A small sound classifier, trained from scratch: batches of 64, 20.9 epochs.
Rows from block 4, named by matrix and row number. Each number is 128 + 24 x the weight over its row's rms, rounded and kept within 0 to 255. All counts start at 0. After the name is the row's rms in percent of the matrix's.
# fc2: first MLP down (model.blocks.4.ff1.fc2.weight, 128x512), inputs 384-511
fc2.55 094 [123 114 158 152 142 166 136 138 128 127 158 122 111 131 155  81 144 148 142 138 103 133 138 151 117 135 129 149  82 113 115 150 142 139  76 120 143 159 105 136 122 143 120 129 128 137  67 147 123  95 153 110  96 129  84 114 164 170 142 149 122 121  75 102 105 119 137  76 149 105 124 126 163 137 127 142 143 114  77 115 130 111 159 161 117 116 156 143 137 104  67  93 103 118  82 115  93 136 147 126  70 122  96  78 142 126 136 114 144 105 157 109 137 118 162 135 111 116 130 130 151 136 156 174 120 152 122 155]
fc2.56 080 [153 140  98 136 117 157 115 123 140 157 129 100 155 149 125 118  98 137 125 137  48 126 144 147  93 112 140 118 158 119 124 167  98 164 102  86 103 140 154 188 118 110 154 155 136 116 147 141 134 169 147 155 149 118 123 136 128 140 126 130 103 134 147 107 120 143 113 131 158 137 144  91 138 184 132 100 117 157 132 103  84 131 150 150 124 147 111 147 177 131  91 147 142 164 153 137  95 113 132 138 142 139 145 126 130 141 126 109 124 112 148 144 151 117 185  99 118 161 152 132 125 113 102 132 134 147 129 143]
fc2.57 069 [126 105 103 165 148  99 125 123  96  88 165 101 130 146 112 132 113 142 103 157 108 109 163 152 125 146 117 112 122 139 165  96 132  91 115 152 146 133 121 102  96 149  74  87 120 176 125 122 125 114 156 146 100 144  97 161 167 135 144 168 110 103 100 129 103 110 124  98 163 111 122 139 114 139  85 135 132 155  55  80 122 121 143 139 111 134 137  94 103 106 127 140 168 135 126 127  81 121 162 112 110 115 127 142 108 114 111 107 143 105 111 145 170 112 131 151  98 121 173 158 154 116 147 126 134  98 137 143]
fc2.58 072 [ 79 111 123  90 115  92 118 117  97 131 146 152  82  88 140 160 116 144 147  70 143 112 158 163 106 119 132 140 136 195 112 139 143 121 148 120 120 122 146 167 129 126  88  90 151 141 188 121 111 146 125  85 146  83 155 130  75 171 124 122 138 128 137 155 141 124 123 130 150 144 157 113 134 137 129 181 167 122 146  92 148 102 165 136 139 176 135 138 129 150 182 130 159 100 159 124 127 131 135 142 104 122  87 140 195 147 131 135 160 137 165 124 153 165 135 120 137 185 162 145 100 106 111 136 119 103 143  87]
fc2.59 085 [147 141  90  90  96 144 118 145 131 158  60 138 139  51 115 136  69 110 140 137 110 151 123 123 136 113 119 105 128 127 142 141 134 179 207 129 128 124 121 133 144  87 155 175 133 137 185 125 114 139  78 131 147 142 114 135  69  96 112  95 130 127 169 108 138 161 126 204 135 138 144 116 120 130 100 121 132 128 186 128 144 136 120  76 138 136 138 151 158 126 107 161 103 112 144 109 137 120 131 152 152 115  92 151 112 116 129 111 168 107 107 153 130 108 141 122 169 144 140 157  99 133 150 135  87 127 133  84]
fc2.60 125 [119 129 100  96 129 105 131 138 112 103 104 124 120 110 153 164  51 111 119 113 142 128 136  96 132 118 138 142 136 153 144 119 119 122 200 136 123 138 104 126 123  99 116 117 134 134 153 109 123 136  96 129 131 126 154 124  71 105 100  76 117 141 158 110 147 136 119 185 121 140 144 126 131  75 128 107 130 155 184  88 119 118 149 122 125 110 105 105 126 138 166 148 115 108 162 129 130  87 133 128 139 133 133 129 143 138  89 135 158 112 100 129 118 140 101  99 118 136 109 132 107 118 118  99 115 114 147  97]
fc2.61 103 [112 147  79 124 136  90 159 121 134 111 116 131  88 100 163 168 102 131 124  88 146 144 146 156 148 107 159 119 150 105 112 141 106 131 204 131 116 159 150  99 165 109 153 115 106 132 142 105 115 154 128 159 132 132 113 142  87 114 121  88 143 120 146 139 162 124 123 205 131 146 138 122 129  73 106 156 136 142 180 110 129 106 140 126 133 142 102 122 120 156 190 151 147 110 196 131 125 103 107 133 155 134 134 155 128 135 117 128 158 121  94 164 115 140 116 121 161 152 137 123 130 137 114 123 135  95 144 102]
fc2.62 094 [105 140  68 119 136  96 108 104 148 116  81 130 143 124 145 170  62 137 123 115 118 138 126 104 140 124 124 128 137 138 101 132 112 113 196 138 105 134 146 136 134 125 121 129  95 156 158 121  80 133  87 145 123 132 126  87 104 131 118 122 146 131 181 136 173 109 108 158 122 142 134 132 140  78 123  84 134 147 197 104 116 144  94 117 153 120  89 128 124 131 155 116 108  94 196  94 118  82 135 104 157 113 133 155 144 142 146 144 124 118  83  99 148 132 101 123 159 111 131 124  87 117 137  95 116 147 140  88]
fc2.63 117 [130 117 155 149 125 184 180 142 146 118 155  98 118 165 118  75 158 141 154 119  69 117 120 181 147 136 141 145 137  75 105 161 122 148  61 131 121 141 127 146 108 144 128 130 148 146  84 134 133 111 104 150 104 136  94 133 181 149 149 197 104  94 113 113 100 137 122  91 156 133 128 107 138 149 126 160 129  92  84 149 120 121 153 148 150 145 157 141 145  95 140 124 110 163 113 124 112 159 110 140 122  86 120  88 140  96 135 144 124 135 170 144 139 143 123 153 130 137 126 114 138 129 118 141 159 133 101 132]
fc2.64 091 [133 107 140 106 105  97 133  90 117 116 146 125  97 112 162 175  90 133 111 113 158 140 144  92 143 122 150 117 125 149 140 134 125  97 166 134 129 137 115 107 168 124 134  98 142 102 105 116 133 124 107 125 151 122 144 140  88 130 108  79 128 140 157  99 168 145 152 160 116 132 102 150 104  98 117 136  97 132 152 117 141 103 124 107 118  89 107 124 135 154 143 144 117 111 164 154 118 110 121 134 130 144 134 150 140 146 120 116 170 149 133 118  97 121 117 146 165 138 111 123 118 133 131 117 119  97 167 104]
fc2.65 092 [154 136 178 130 134 134 171 135 144 155 115 126  88 119 107  88 166 116 124 111 116 116  96 119 129 144  96 132 111 101 131 143 152 146  81 103 140 124 132 159 140 111 132  86 145 123 113  97  67  88 157 116 139  98 102 122 143 144 139 140 101  98  84  97  83 122 141 118 173 132 166 132  89 139 109 177 128 114  86 169 164 123 161  96 100 168 127 177 116 144  97 123 128 135 126 132 104 152 112 100 121 122 125  74 138 111 151 128 129 153 188 114  92 140 140 147 146 152 139 165 144  52 131 130  88 135 102 135]
fc2.66 079 [109 115 116 120  83  76 178  85 123 163 126 119 112 151 111 117 158  96 153  68 144 122 108 114 116  93 130 154 145  98 120 152 155 110 106 124 125  92 112  84 133 128 112 124 104 174 136 134 115 106 153 188  93 117 109 104 125 153 126 125 121 128 184 157 157 159 122 134 147 134 156 149 107 113 112 158 141 146 122 125  99 140 163 156 119 188 158 139 117 106 143 118 102 147 163  95 151 146  99 135 162 109 105 155 161 119 154 128 155 140 175 124 137 139 153 140 163 133 153 127  98 127  57 112 151  80  92  70]
fc2.67 082 [183 154 175 125 130 141 109  94 143 133 169 140  83 130 135 114 111 175  87 123 131 131 102 140 117 162 108 156  80 106 143 157 148 137  87 134 140 140 115 156 137 111 124 109 150 166 129 162 128 114 145 125 116 126 113 113 147 112 122 148  79 116 150 132  95 156 156  98 116  93 148 129 147 141  85 148 134 158 130 103 130 116 145 172 122 121 197 140 129 115 114 148  80 126  68  84  88 137 152 125 111 124 127  80 136 143 122 114  93 108 168 133  75 132  81 129  99 149 123 115 135 151 151 145 176 155  97 185]
fc2.68 111 [141 119 153 120 140  91 125 135 127 113 127 141  98 131 175 142 144 133 113 178 148 135 101  75 139 144  82 123 115 138 153 111 152  98 109 144 132 129  91 119 121 127 139 142 123 136  92 112 129 105 146  85  98 125 117 156 130 170  98 104 140 127  79 138 120 166 124 101 140 126 108 178 141 105 138 146 103 160 145 104 144 113 140 121 124 133 121 125  99 140  84 144 147 144  71 145 114 141 122 139  97 103 163 131 162 125 137 133 117 123 171 136  75 127 122 131 110 114 114 106 137 148 123 122 147 154 119 158]
fc2.69 086 [140 124 154 107 130 150 129 140 157 159 111  65 128 144 119  72 112 135 113 112 108  89 149 161  94 170 121 154 140 133 120 123 157 163  90 101 125 174 102 118 110 103  86 143 126 132  91 130 110 149 109 139  89 149  94 105 155 112 156 160  73 111 128 150 105 128 152  92 138 126 151  73 162 114 101 117 109 113  88 119 147 111 133 136 142 128 154 159 161 114 161 139 128 113 141 158  96 177 118 136  79 123  97  84 152  81 154 114 149 110 141 110 130  99 139 144 119 145 181 113 168 168 127 149 146 105 111 144]
fc2.70 081 [151  58 224 124 107 115 129  89 131 141 129 176  69 134 127 107 100 184 147 133 134 121 131  95 149 115 124 128  87  87 139 103 133 116  91 123 130 125 111 135 133 122 101 129 148 128 121  90 104  98  98 120 114 115 113 110 131 125  80 102  84 134  79 122 143 179 150  93 124 111 140 131 126 120 112 138 149 100 146 122 202 112 124 123 110 104 127 134 121 121 114 123 129 117  91  90 128 141  81 116 110 108 140  95 127 115 143 111 152 112 156 140  97 121 103 129 122 144 132 121 101  80 128 107 122 120 111 119]
fc2.71 103 [151 138 175 136 140 169 129 101 154 125 118 123 117 180 127  87 184 141 145 132 108 113 135 119 135 132 107 143 118 105 120 128 128 115  35 122 130 119 104 146 124 143 127 103 162 137  75 145 105  86 166 143 116 103 106 116 180 140 156 161 101 117  89 119 109 133 144  67 143 108 153 110 112 178 104 146 147 120  80 165 146 113 122 161 136 134 177 131 145 114 100 121 117 161 116 133 117 158 137 143  99 102 144  86 139 132 150 138 126 118 186 148  99 134 134 135 115 114 138 108 164 128 137 148 128 128 130 150]
fc2.72 127 [152 133 140 144 121 125 162 104 156 157 133 143 127  95 130 128 146 129 145 117 151 144 136 120 155 144 131 168 173 135 139 152 152 152 119 109 103 101 132 136 136 135 142 123 127 127 184 139 117 129 115 129  79 152 100 117 141 134 164 171 125 124 118 148 158 165 151 172 170 146 137 130 158 124 151 131 152 117 145 176 160 162 188 100 126 146 119 142 134 133 165 121  96 129 154 147 158 125 126 112 156 147 104 160 162 103 175 136 153 143 155 136 189 117 173 172 136 140 141 185 117 136 116 102 135 129 124 102]
fc2.73 095 [112 133  85 112  94  86 142 117 103 147 112 103 108 100 137 155 100 126 145  83 142 129 136 129 114 116 164 113 161 140 156 112  96 123 188 138 112 124 145 117 152 100 147 126 137 139 148  85 118 161 127 136 137 125 142 130  93 115 103  94 134 114 170 104 172 135  95 193 123 163 128 122 120 116 100  84 110 165 198 118 131 140 131  82 126 124 127 101 137 160 188 139 135  86 167 106 124  97 155 138 119 109 142 145 122 139 120 149 157 105 100 126 146 153 103 129 118 108 127 143 103 102 131 100  98  98 125  73]
fc2.74 081 [124 128  99 134 170 156 142 167 119 118 125  82 102 109 120 128  99 103 127 110  85 104 126 182 145  98 118 148 130 129 129 121 122 108 135 113 115 161 165 148 141 117 140 176  89 188  96 111 130 122 133 135 121 124  90 132 131 137 131 142 140  93 157 102 151 104 143 145  90 109 147 110 155 130 112 139 137 114 124 136 115 117 113 129 130 143 139  92 126 155 130 149 154 138 146 118  93 125 134 116 138 127 123 125 139 142 122 128 117 164  68 135 149 129 139 116 127 120 133 124 130 105 140 104 167 146 127 107]
fc2.75 070 [170  67 124 141 142 108 145 142 103 136 106 126 111  98 154 111  92 150  92  73 164  90 160 149 104  89 135 164  84 143 142 123 163 104 114 162 106 149 112 106 161 120 124  99 115 110  75 110 109  94 155 161  76  50  87 101 156 121 127 121  89 113 149 135 143 103 127 136 151 127 117 155 154  93 130 133 109 159 101 113 134 108 148  95  89  90 140 132 118 144 111 109 135 154 106 117 132 110 100 102 110 128 148 130 146 121 122  86 146 106  95 153 114 131 155  86 153 147 157 123 150 127 103 117 126 139 149 125]
fc2.76 087 [139 142 116  90 121 111 138 125 125 143 141 118 163 137 140 158 112 159 131 111 185 143 187 121 123 121 174 123 108 124 148 139 154 163 183 108 100 138 134 123 119 162  95 145 131 163 161 108 147 154  86 159 127 142 146 102  70  95 102 104 138 152 176 137 160 154 128 162 121 143 160 131 144 136 128 106 119 147 199  94 111 100 101 140 129 134 116 124 123 126 139 134 113 131 153 129 112  77 127 157 105 139 136 143 135 193  68 156 155 135  89 119 129 109 173 147 145 101 152 156 127 135 114 116 145 123 149  62]
fc2.77 085 [141 132 153  98 114 138 189  96 104 195 178 150 121 152 124  92 101 156 124 102 139 138 143 143 138  96 112 153  98 115  97 104 139  97 127 136 162 148 127 154  88 153 123  94 150 165 130 137 157 143 125 143 114 128 123 108 118 120 144 130 118 122 128 148 166 154  84 124 162 114 124 174 129 153 164 151 118 124 132 133 152 144 130 117 107 111 124 136 156 125 102 122  95 142 141 111 130 127 134 114 163 124 152 193 159 166 160 151 173 150 127 164  98 133 160 134 127  88 136 139 126 144 127 152 160 138 148 151]
fc2.78 154 [143 152 186 149 125 168 142 132 129 139 159 150 142 161 108 101 201 140 144 150  87 130  89 136 136 145 118 101 125 112 113 139 132 151  43 119 172 127 119 146 122 152 154 150 111 121  99 162 135  99 144  97 129 118  92 119 185 172 156 176 121 133 100 126 115 160 149  79 131  91 129 148 132 171 134 167 135 105  61 172 150 129 147 142 143 166 128 146 122 105 101 116 133 180 100 149 172 174 123 131 127 128 135 107 144 122 145 146 107 175 184 123 137 119 132 154 136 134 143 123 154 153 101 152 136 154 127 181]
fc2.79 078 [127 103 124 111 141 114 128  89 144 149 102 101 117 118 135 143  91 141 135 167 173 120 138 124 155 129 123 106 128 127 139 120 142 103 163 123 124 137 170 108 139 130 127 160 105 130 148 110 162 179 150 133 126 106 165 106 103 134 141 130 119 108 173 105 139 109  95 186 118 141  81 126 130  94 120 130 154 160 144  90 110 173 117 114 147 132 108 135 149 117 170 111 142 140 139 104 149 100 137 121 135 128 151 158 131 133  69 163 123 116  85 141 164 139 138  96 159  92 117 107 105 156 119  94 143 141 113  86]
fc2.80 072 [ 89  87 131 150 148 133 158 124 133 132 104  80  92 119  79  97 138 135 106 128 151 138 143 167 141 144 111 161 141 131 141 139 116 108 132 103 130 129 102 151 143 118 118 113 155 178 104 109 114 152 104 156 124 118 128 155 129 108 107 110 120 102 110 122 149  93 123 154 110 134 157  71 142 153 103 145 141 150 151 134 136  95 120 166 129 166 132 144 141 135 147 136 106 136 113 138 121 112 118  80 140 108 125 121  92 111 147 146 113 108 143 148 137 129 135 128 116 141 128 129 147  60 127 140 107  81 152 143]