python train.py --arch="conformer" --model="sound classifier" --dataset="acted Russian speech (Dusha)" --train_examples=26041 --gain_aug_db=10 --noise_aug=0.002 --time_shift_ms=50 --n_mels=64 --hop_length=160 --input="log_mel" --spec_augment=false --win_length=512 --targets=["emotion"] --num_classes=4 --norm="layernorm" --activation="star_relu" --mlp_ratio=4 --head_dim=48 --fused_qkv=true --qk_norm=false --layer_scale_init=1.0 --dropout=0.1 --inner_norm=false --moe="top_k" --num_experts=4 --moe_every=2 --expert_mlp_ratio=0.5 --experts_per_token=1 --shared_expert=false --subsampling=4 --layers=14 --width=128 --positions="sincos" --kernel_size=15 --mixing="cutmix" --loss="cross_entropy" --residual_init="none" --optimizer="adamw" --lr=0.0024 --beta1=0.8 --beta2=0.999 --eps=1e-10 --grad_clip=1.0 --steps=8500 --batch_size=64 --epochs=20.9 --lr_schedule="cosine" --final_lr_fraction=0 --warmup_steps=170 --weight_decay=0.06
Rows from block 9, named by matrix and row number. Each number is 128 + 24 x the weight over its row's rms, rounded and kept within 0 to 255. All counts start at 0. Numbers have three digits each. After the name is the row's rms in percent of the matrix's.
# fc2: first MLP down (model.blocks.9.ff1.fc2.weight, 128x512), inputs 309-411
fc2.29 086:139106105140181182116114138085121100144144151148137103143089118105105117119109116126135158122125140108136130109103135101114154131123112116119126138102146126105133091100125134098102119155139102083155133127129111124131139108130130080110153164130131110094123130071160110124135126117161138130137113083159147174144
fc2.30 106:120146180125104086122139116142142122124167127130103187138106133117084174107125177174144158140173119098149148118131143152160134126117130133110130142133131096159124168150080123141157090146143089097167079159129139114156104143137167131144118118131104098091120124108115158051155115107153151111134089127115125158119
fc2.31 059:118157096168135151199129123120150057150133145102102102180147132096145137111127090127157158130112125139102140113136142129140143188097113114132179104107135100167165159143139124131099116123097134120145112154123093137125106108123114120133171102109154113130157161129145188158140111127152151132177126131131138144104
fc2.32 074:125146155148102156145165122129127109147147146104154133147128152122114110138129128120107170139169181107094098116134150133154142133134110118142095092081126131154189162113107123130136142128131104083135134144105103100131101129138116133119101119140117134123151102104136132078192167111166142128118098164128121159106
fc2.33 074:140127093149152132127131144111121149140137133160193090112069164137175129118119123157107100127152158157159126086098153127113114135185133142116135101096158178098157110120146141136149148127135122141108120110155124162130136129127148127129085148148121112109135121103149119143114163106153148094132135114138138120109
fc2.34 085:165110124100088131103145136095122159063137115120106150112117129143121132083104133124155111112085133152116081113089078131120100117112178166146126144109105117079132144105097127127133124144106129134115130108155149090115099132132106139101154160119121130105118083107110067114120134143115113110117100125120145123138
fc2.35 073:134109138144118146125144165122120148081128091133135114114169106120182122129120089105159103096112117131099162137137152150178087120140143143150154159088160161146122165123133129082165173151143120131095176144164135110076128123119135122118127134186136126133077122130101109171122122145105109142078145098126114121117
fc2.36 107:148113126122089128138156110103144132131126106135137142130137149110087127128158146183135156120143183161181107109104128107141127147130133135132084123129150101117168145136091126102138112162129076056142121147172118102112137138134138156142079134176096129081105086103132103087133179066175151085123093088140153162111
fc2.37 080:140086088150106145119080116106134152173116128137143125155113159113158088096121134137110120105131165137119133114121111105156132095115094097110114149154138147128130137123153112099064132118110129165097158127121109152129126127081142117131115139163124165119148151093148108112136172074153130121124128094165109166121
fc2.38 094:100146117116110098122106108143120146104123104157111138125142141131140135101134145131120162176116116095101135142175122138138145112106124117144119128113102131167111134161134120115100133135112111169125119102097129135165118156140122133102178164135154137156094158133162152130117097130115119129127151107106116111104
fc2.39 082:139172081162148154129124139112127110162118137140153106112154114100172136114128097110137124107116144120114157183135161113108124151149160090186119146118107174156128135155181147126145159096123158173089150140152136158122103118121110103120138160124174160154128129161102123186130129115111099158136176146151122153163
fc2.40 112:101152133113153125136103100141130113190162138136154130119112154107123119123104155156083157156184147118118106121139143123131122140109092119107109117119132121168124148155143096135101112123136109144142090157129154161158095145103140114121109111133083136151145156122140181107154121133113176129115133124131091107091
fc2.41 099:131076117120135182151120135095125136152139143130178087098138145118161138106123105131128096129111147168126133132122130126139129123141131153120115121153137169083132088130150146087111160146126121156099146127155102142132139124137103093098130141108158116078132086115143112159110160112100142125123148116156107121144
fc2.42 095:114180174126168102103097101146153156139124122126132158144093129148086131126146127176100157126131107103125134131133165108133158157114106093119112128152077140170117155129103122144141134167134127099163087141096115151152132141111145127159154134106105082156124145119114174091158107157118117118107121135088135096110
fc2.43 137:158107081140124129162143152115131127137117107184196103135159151114177108116131110121137101104108148137125118140134132096104124122133145124153102114115131156128122127118156149131105192097128154140091159118166108126133111128128107138089137102112154138143153126158111086189108153128123133132124156118157117111162
fc2.44 072:118148122124133097134132165160149160109109164138105195108164130162112139090123124098147136134124155128149168148147104190126144138118156120127127127134117142130139164135113150156199170158085138089138135146149125097150168167139112127144134167124136115120114116148151105161126159149148134121149156119175151065109
fc2.45 067:139132093128118099148155133117112110133102118165118125141137115147110181107104140118149117119096131156118130158160081185138142135109151138147117160078109172132116163171133151121103165143135133097163122134125114092128122119124111091127143124163113180073107123141086134152111108132189135113156129064141147103183
fc2.46 127:095136162120125112124096104151115121130132123109100139131093119134081124151111171162119148143179111120155122110114131164146128152114094138088136130125129095116132139157087096130128063138125081112154100129091140119141147128120164131166104130102074125140122131108123172079129128125138117112132100144098110125099
fc2.47 080:151145134141150153113130134162154106165141163155125096160157134086076099120110152188099146117140121125133137096122147119135129142113123119095092099138108146127105140139114147152106115128149149107170080147136128119119091140120170115159118129166092097120110154120142183108136118063102151162137097112105126135136
fc2.48 085:123142146121148127130135098161148105123091152135089158122127118139083121121141160151130172129144126084128143124154103125145134123116155118113137120111094126140122168134122122143106099154102113109170091135085133129146091167101171123128135102116105113138110139118136148110165085157143132126144100119126135102090
fc2.49 129:115127143143121148129144136131147136065133101097110133132136114142150149150146125075174102142073109145126174153094120156151122121166139134164185134128114127100134098140126134109187165131138145122099188122103135113110165126187104143129138148139152123139113108157128108158090145129134112122134141126127162131145
fc2.50 089:145137107125078093140135126144144115114153127181126118119118160104134121120116169162122154142155136132140128145190149144134093109146131154102074136097163137148117139150128153122098125151114109144123124133143124136138114162118151139103117120134131134084123103080124109131160142136124152124152103105093101105124
fc2.51 129:128130136130152117144148132162151125159135129159140135132116133114127124169124149180119149166160120113141158123166152157129122165120115136118129125137107128144131163165126132150138100153135119148149111129127128157152091134121146126124117103143109137163153147133133187110161119159148162171142141144131109114124
fc2.52 083:125141127109105102079152106133143150094105117103098160106160115127108142140157104077146131111125147110131079121132130107153140184129108132147150162124130137137132132101093128130200141122143159099125166104141146126161139117161148126155163143135143113127136101145085091124124131135145129121101140136133178072158
fc2.53 070:148118078127129128137108148130120166143113139134148141154110106102167126112123081122115100113130117155107107131152118127143107130127111143196109101146151151099095112120130131123081142101071160152119110162184127167134080123153153140113127093127117140131145116123137126194127154143082127122106144140131094147118
fc2.54 086:156126113081183129139110143088078152136111107130182132117137134114145105114151083124123078109139107122105118110108143129060095124158139148147090104133117118112184110102162108118106168119116135160103135088159142146123119136145112118120123150140161163157162103151139126165115137124099095161140150120125104103135
fc2.55 074:130104158093081112091131108096119131105106147115084141142108126191115121125120125119094154129146126123117107123128108147115129132126161138102103128169135127134126154111075137089154106115106107061150122134130153118135108162170143139163139132135073105103123131139132123111167143130145106126126139163076149142118
fc2.56 070:102105103123115182134115128109116090173105127100113133131105142134137077154139159106098147109131105126140101137126145079111134110097117129076124127178141149162161096127118104158113132118114172159134120126121157095127144163161145112138158141138138161112147147144146160106125144090150115138158140163106123148149
fc2.57 107:154119107140121140143121147087111115126139147166167088138166126081186113111135084110130107100117144130109119124143101089109100118149124135181090117127132176152130117099158154134114181111124163128092145117157088125086115137143099140082109109132165155132139124121112094156113132106121132137113161114131095106168
fc2.58 126:155111075134149132141134142121143128145136154156164103141169122123197108108139120126133107119095147137103140150153110111117127116135135116175128116124131165128140123102145142122114182112125154153082135145172119138122115141116095108094122131133149143119140146130131110194125140122142133126117159110155121117143
fc2.59 095:100129126119166142113091151130132160150123138140146089115135108108211116126135103113122103157137081114105152169116168119112091135172127146109140104126092109157114144156170143145120162166111145200078149115111110177138156107090108086116131103116152148186133175202102158176103090164083109171120134141126118133133
fc2.60 082:142093110136093122135143116158137117103111143190139111086145160120149095129126144148119128142136124127115108079132127119138098139123140148146071128145141151132128116116119138124094089146178109118136096119120140146142089150126154143094128090135090149121130147091115138105149109100108147089132109119159083141126
fc2.61 083:166127074121131131154141147137118114125146136169141081114140125111157136113139129137124111115144175133100104133167133098124146105125132123133089132152150129118098122089148128114095154104134125127126136130143090125107126143129129111114126068121137160151152108096145101139135180111128151102151147071137072100154
fc2.62 087:106137184157130104104142119129140137067127114126073140150122119124073142125180145098128173129134093122147134105099120176169150116145109113143155126166099132135155129149094136125178108175135099132099172147117121109142133153150142147142119126119108102135111140152121135091104137120184092146119133166082163141078
fc2.63 073:134150155145075094129114074136144134121123148155150133173125141125122133124147152176083191165202169121133109101133104116128127150101120072113133093143144095135123141119113153141146095135112079095156112156148162109142134151136154123144114160137096119106135110098136127023119120127154138097127112134114181169102
fc2.64 121:116145166129131116103131120149138132115151133095071157132104111154085144138132120136157155118146114112122127122126134162145136141110137131095163140113115107119119140138099113129168071134127116098158088128104163103130127137150152133144113147134099102104122123105113124066149088137143121134156104136099163156097
fc2.65 097:139128181123089099106129125172149122063139106111097148132105136168070159142133156139081133137138114114159123109135115163153118129129139150103158105138120098086150157125112128136157073148129065124160102120100180120149126112137147120166114135136077121107090110124117116067149141121123146105140097146118149152127
fc2.66 085:127134059126140144147126121132121131186127164142181123102147156107134121123144132171106127125138155131078096143154119103107126128107099101114058118146138134098122118123155134144049123115157149147114132105137130145144096110073136115108112121132098151159129114113140134133135152108097140138135113121142094082113
fc2.67 083:107132134124117109136137163121153151075110119144138103137165100136142149155134087110168062111098105120119109130110123088137117112158128148161141142108108116139102110164115135145132192115114150124122157109136126136133131104138130123109131172138124136124115082113118099158102122137121121159095193176134092123153
fc2.68 069:159118116105114135146143127147146100139132102150173134131174117133153165083150123163113129109197124167124109131136146080133122140145143137112088152143160153175108151102130125119098099102117133153099130127139130156141096130136106163124120150172107128096118153108130113138126162100098151096163119152104146124140
fc2.69 078:101121103157143149121122111154108140101193117136086109083152101124169126123139141117152076132079129131152127136139111108124103143158124137158180142119104125104146112148185122109102166101131141144104180114144110125107132108143093117133156135099128134125122125161133126190105129125136114151124134121129102110151
fc2.70 099:143145104147156125158141140108121125181137144144177136145135170119162150095160137177121139150153136141127128162182150112117122111108122125144084104125149151155141125129154130147088145137153160175141137142159128136165133139118161143141133102149119151160152151137143149150144127160147174155139155135168120130136
fc2.71 081:157113104124164141143102122128120153148111108111153102091136111102142099139088105144097097121133133165107103144143127090139133103141126146116083139135106142127137108113131148107117190103135183139126147108140103158110163122114122099079109132131153152104161097153107107174121119139078119151115115133092103141161
fc2.72 133:120138107132157115133109101130104131198130153138155145117105145099127097127130141181087142152190135111115085105160137122124116136099124128086076110129138131143144150129143134135071083122135123147143079132092135166148091155114158126124120096124105125133147155133143173083165103113132162130112117144129102106113
fc2.73 120:118159179138113104102122088162127114111146139105115194138091131136084143129129175133152164126153107120164117108094128159162096134115110106092143115158142110132141153121077119134154072147138081093149102137115138116139125131134150131166116144130101112119107124110126140053171137128146140119105096126110151137104
fc2.74 101:129095110137137132133135133101141150104112114151166116113145123109176112093126100110113107112127157141125137152162122123139146144133143122137107121136129147117134106097183147128107182121138170138105172131151125127107137149132098111096165126134154166133165124157115096174118152127108103138135154110181107109146
fc2.75 070:147123167096059125107166155155119141126101142132115157126135050130103168150128146093158114086111154159125131120139131149134128143136149128107165158144116110120135163083080111116162134139155144069131122130122140126107161143148110121152136115122122092115099097119094082141119090119137141139147119160121142108117
fc2.76 132:111145177128121119109094117154113112132143132107094147127087126138106136140142159167110165122143129119133131113122161140130120138110124116075121134146134127137120143155087108157126079127135110111170088134109122134153133138121150110173135132125083123140131140147131173078148123135114140117126125148110137151089
fc2.77 075:122168132168161157126139116131155098098141145111081157168102137143102173155120143184147164147131118102132136132089116132171132148103101105111088135115128099127129160146107138144133064129087128093171137140098138132112118134143141095152121144139094087124135120115130142100119110116152114138111108087141121124123
fc2.78 150:146113100115122134129143145099122138127119114144171115130146138124148117119122108126130101097127141135119110130121116113121116121153147144160100119119142161100147119114135134121138170130150150098105169135176118125103121119116098134079139126139147141133141086116118089161122161102151125143114162112156118110165
fc2.79 079:126161151111123089125156117141148117151145125099108152125114147129071138128141138144135153116142118137148119114120118159123127176090131133117128124133124136158087126134059127146121074137123103126145111129109145124144099148117148120164108104131108133122090124107128178071168091131115156091110108159095157106103
fc2.80 076:150161093147108149130122136085106106150157108169155092123145112085146080105128102119121085123163136133145124110150121183137158100119144147140105123126145156136120115118162123082104161138140147136093113130149151126162133144091075128097138129137147139107174133116138095157120118106129154110147136116151125117156
fc2.81 077:139072129169109137130096113133100088125132136133159088084101133112144101148141101116169082148110085138118138142112114115132123154142117186133071162115142149076109102134092120124119166115143149126117174113151137140122100099146118136109126121128145108114120090135098112156151148102112109123125101104123095174174
fc2.82 197:131155137143161117156153160146150155162139138144156130161150136138179142152132122131146137145144143144166160151164165183137146159157140138158173149132131150154136145151143135158155167152158150158131164126148145144166146142153128156143140133146161141160153172147140161176129164160133153155144165164157151127146
fc2.83 064:118117167105140129154157103136118085111119130131128141116104116171089146115171113087111152116140146094159135108153107162113126125088164131130134161123114102089131126092078134168152160090140150089126139114138156070088109177130138128155111144112131107108104097103138102133141132129141114146171117138101163153120
fc2.84 074:124121070134144129139131130113117114161145110153160086087151148113144126140110119144102144176136147150135133125123121105115127088135137141150121125110140147168048129119171132134090179120142129157053111147158129165152111115116125114113109130146142157147136134122124132139123150144090144154108129104144085142125
fc2.85 142:163116077145146141144147170116136146133129128169168113126163137109168128122136096103145113110100147132113146153134128113125123124136149111191118134129120141129143120103167163118137214148130167128101161129174096131107119106119101128107142124133172140145144117131128115180094144109119141127122181137158153118161
fc2.86 089:153078083119132139158100144177116103165144134124152085131133155134184083117131127138112115150111141123130129125113109123124109130119158139138082154119163133086136122101166153129071171152121158173120127144132106152126110119111138149083133109113141146148143137134149147180111155118119110165152139092148076107135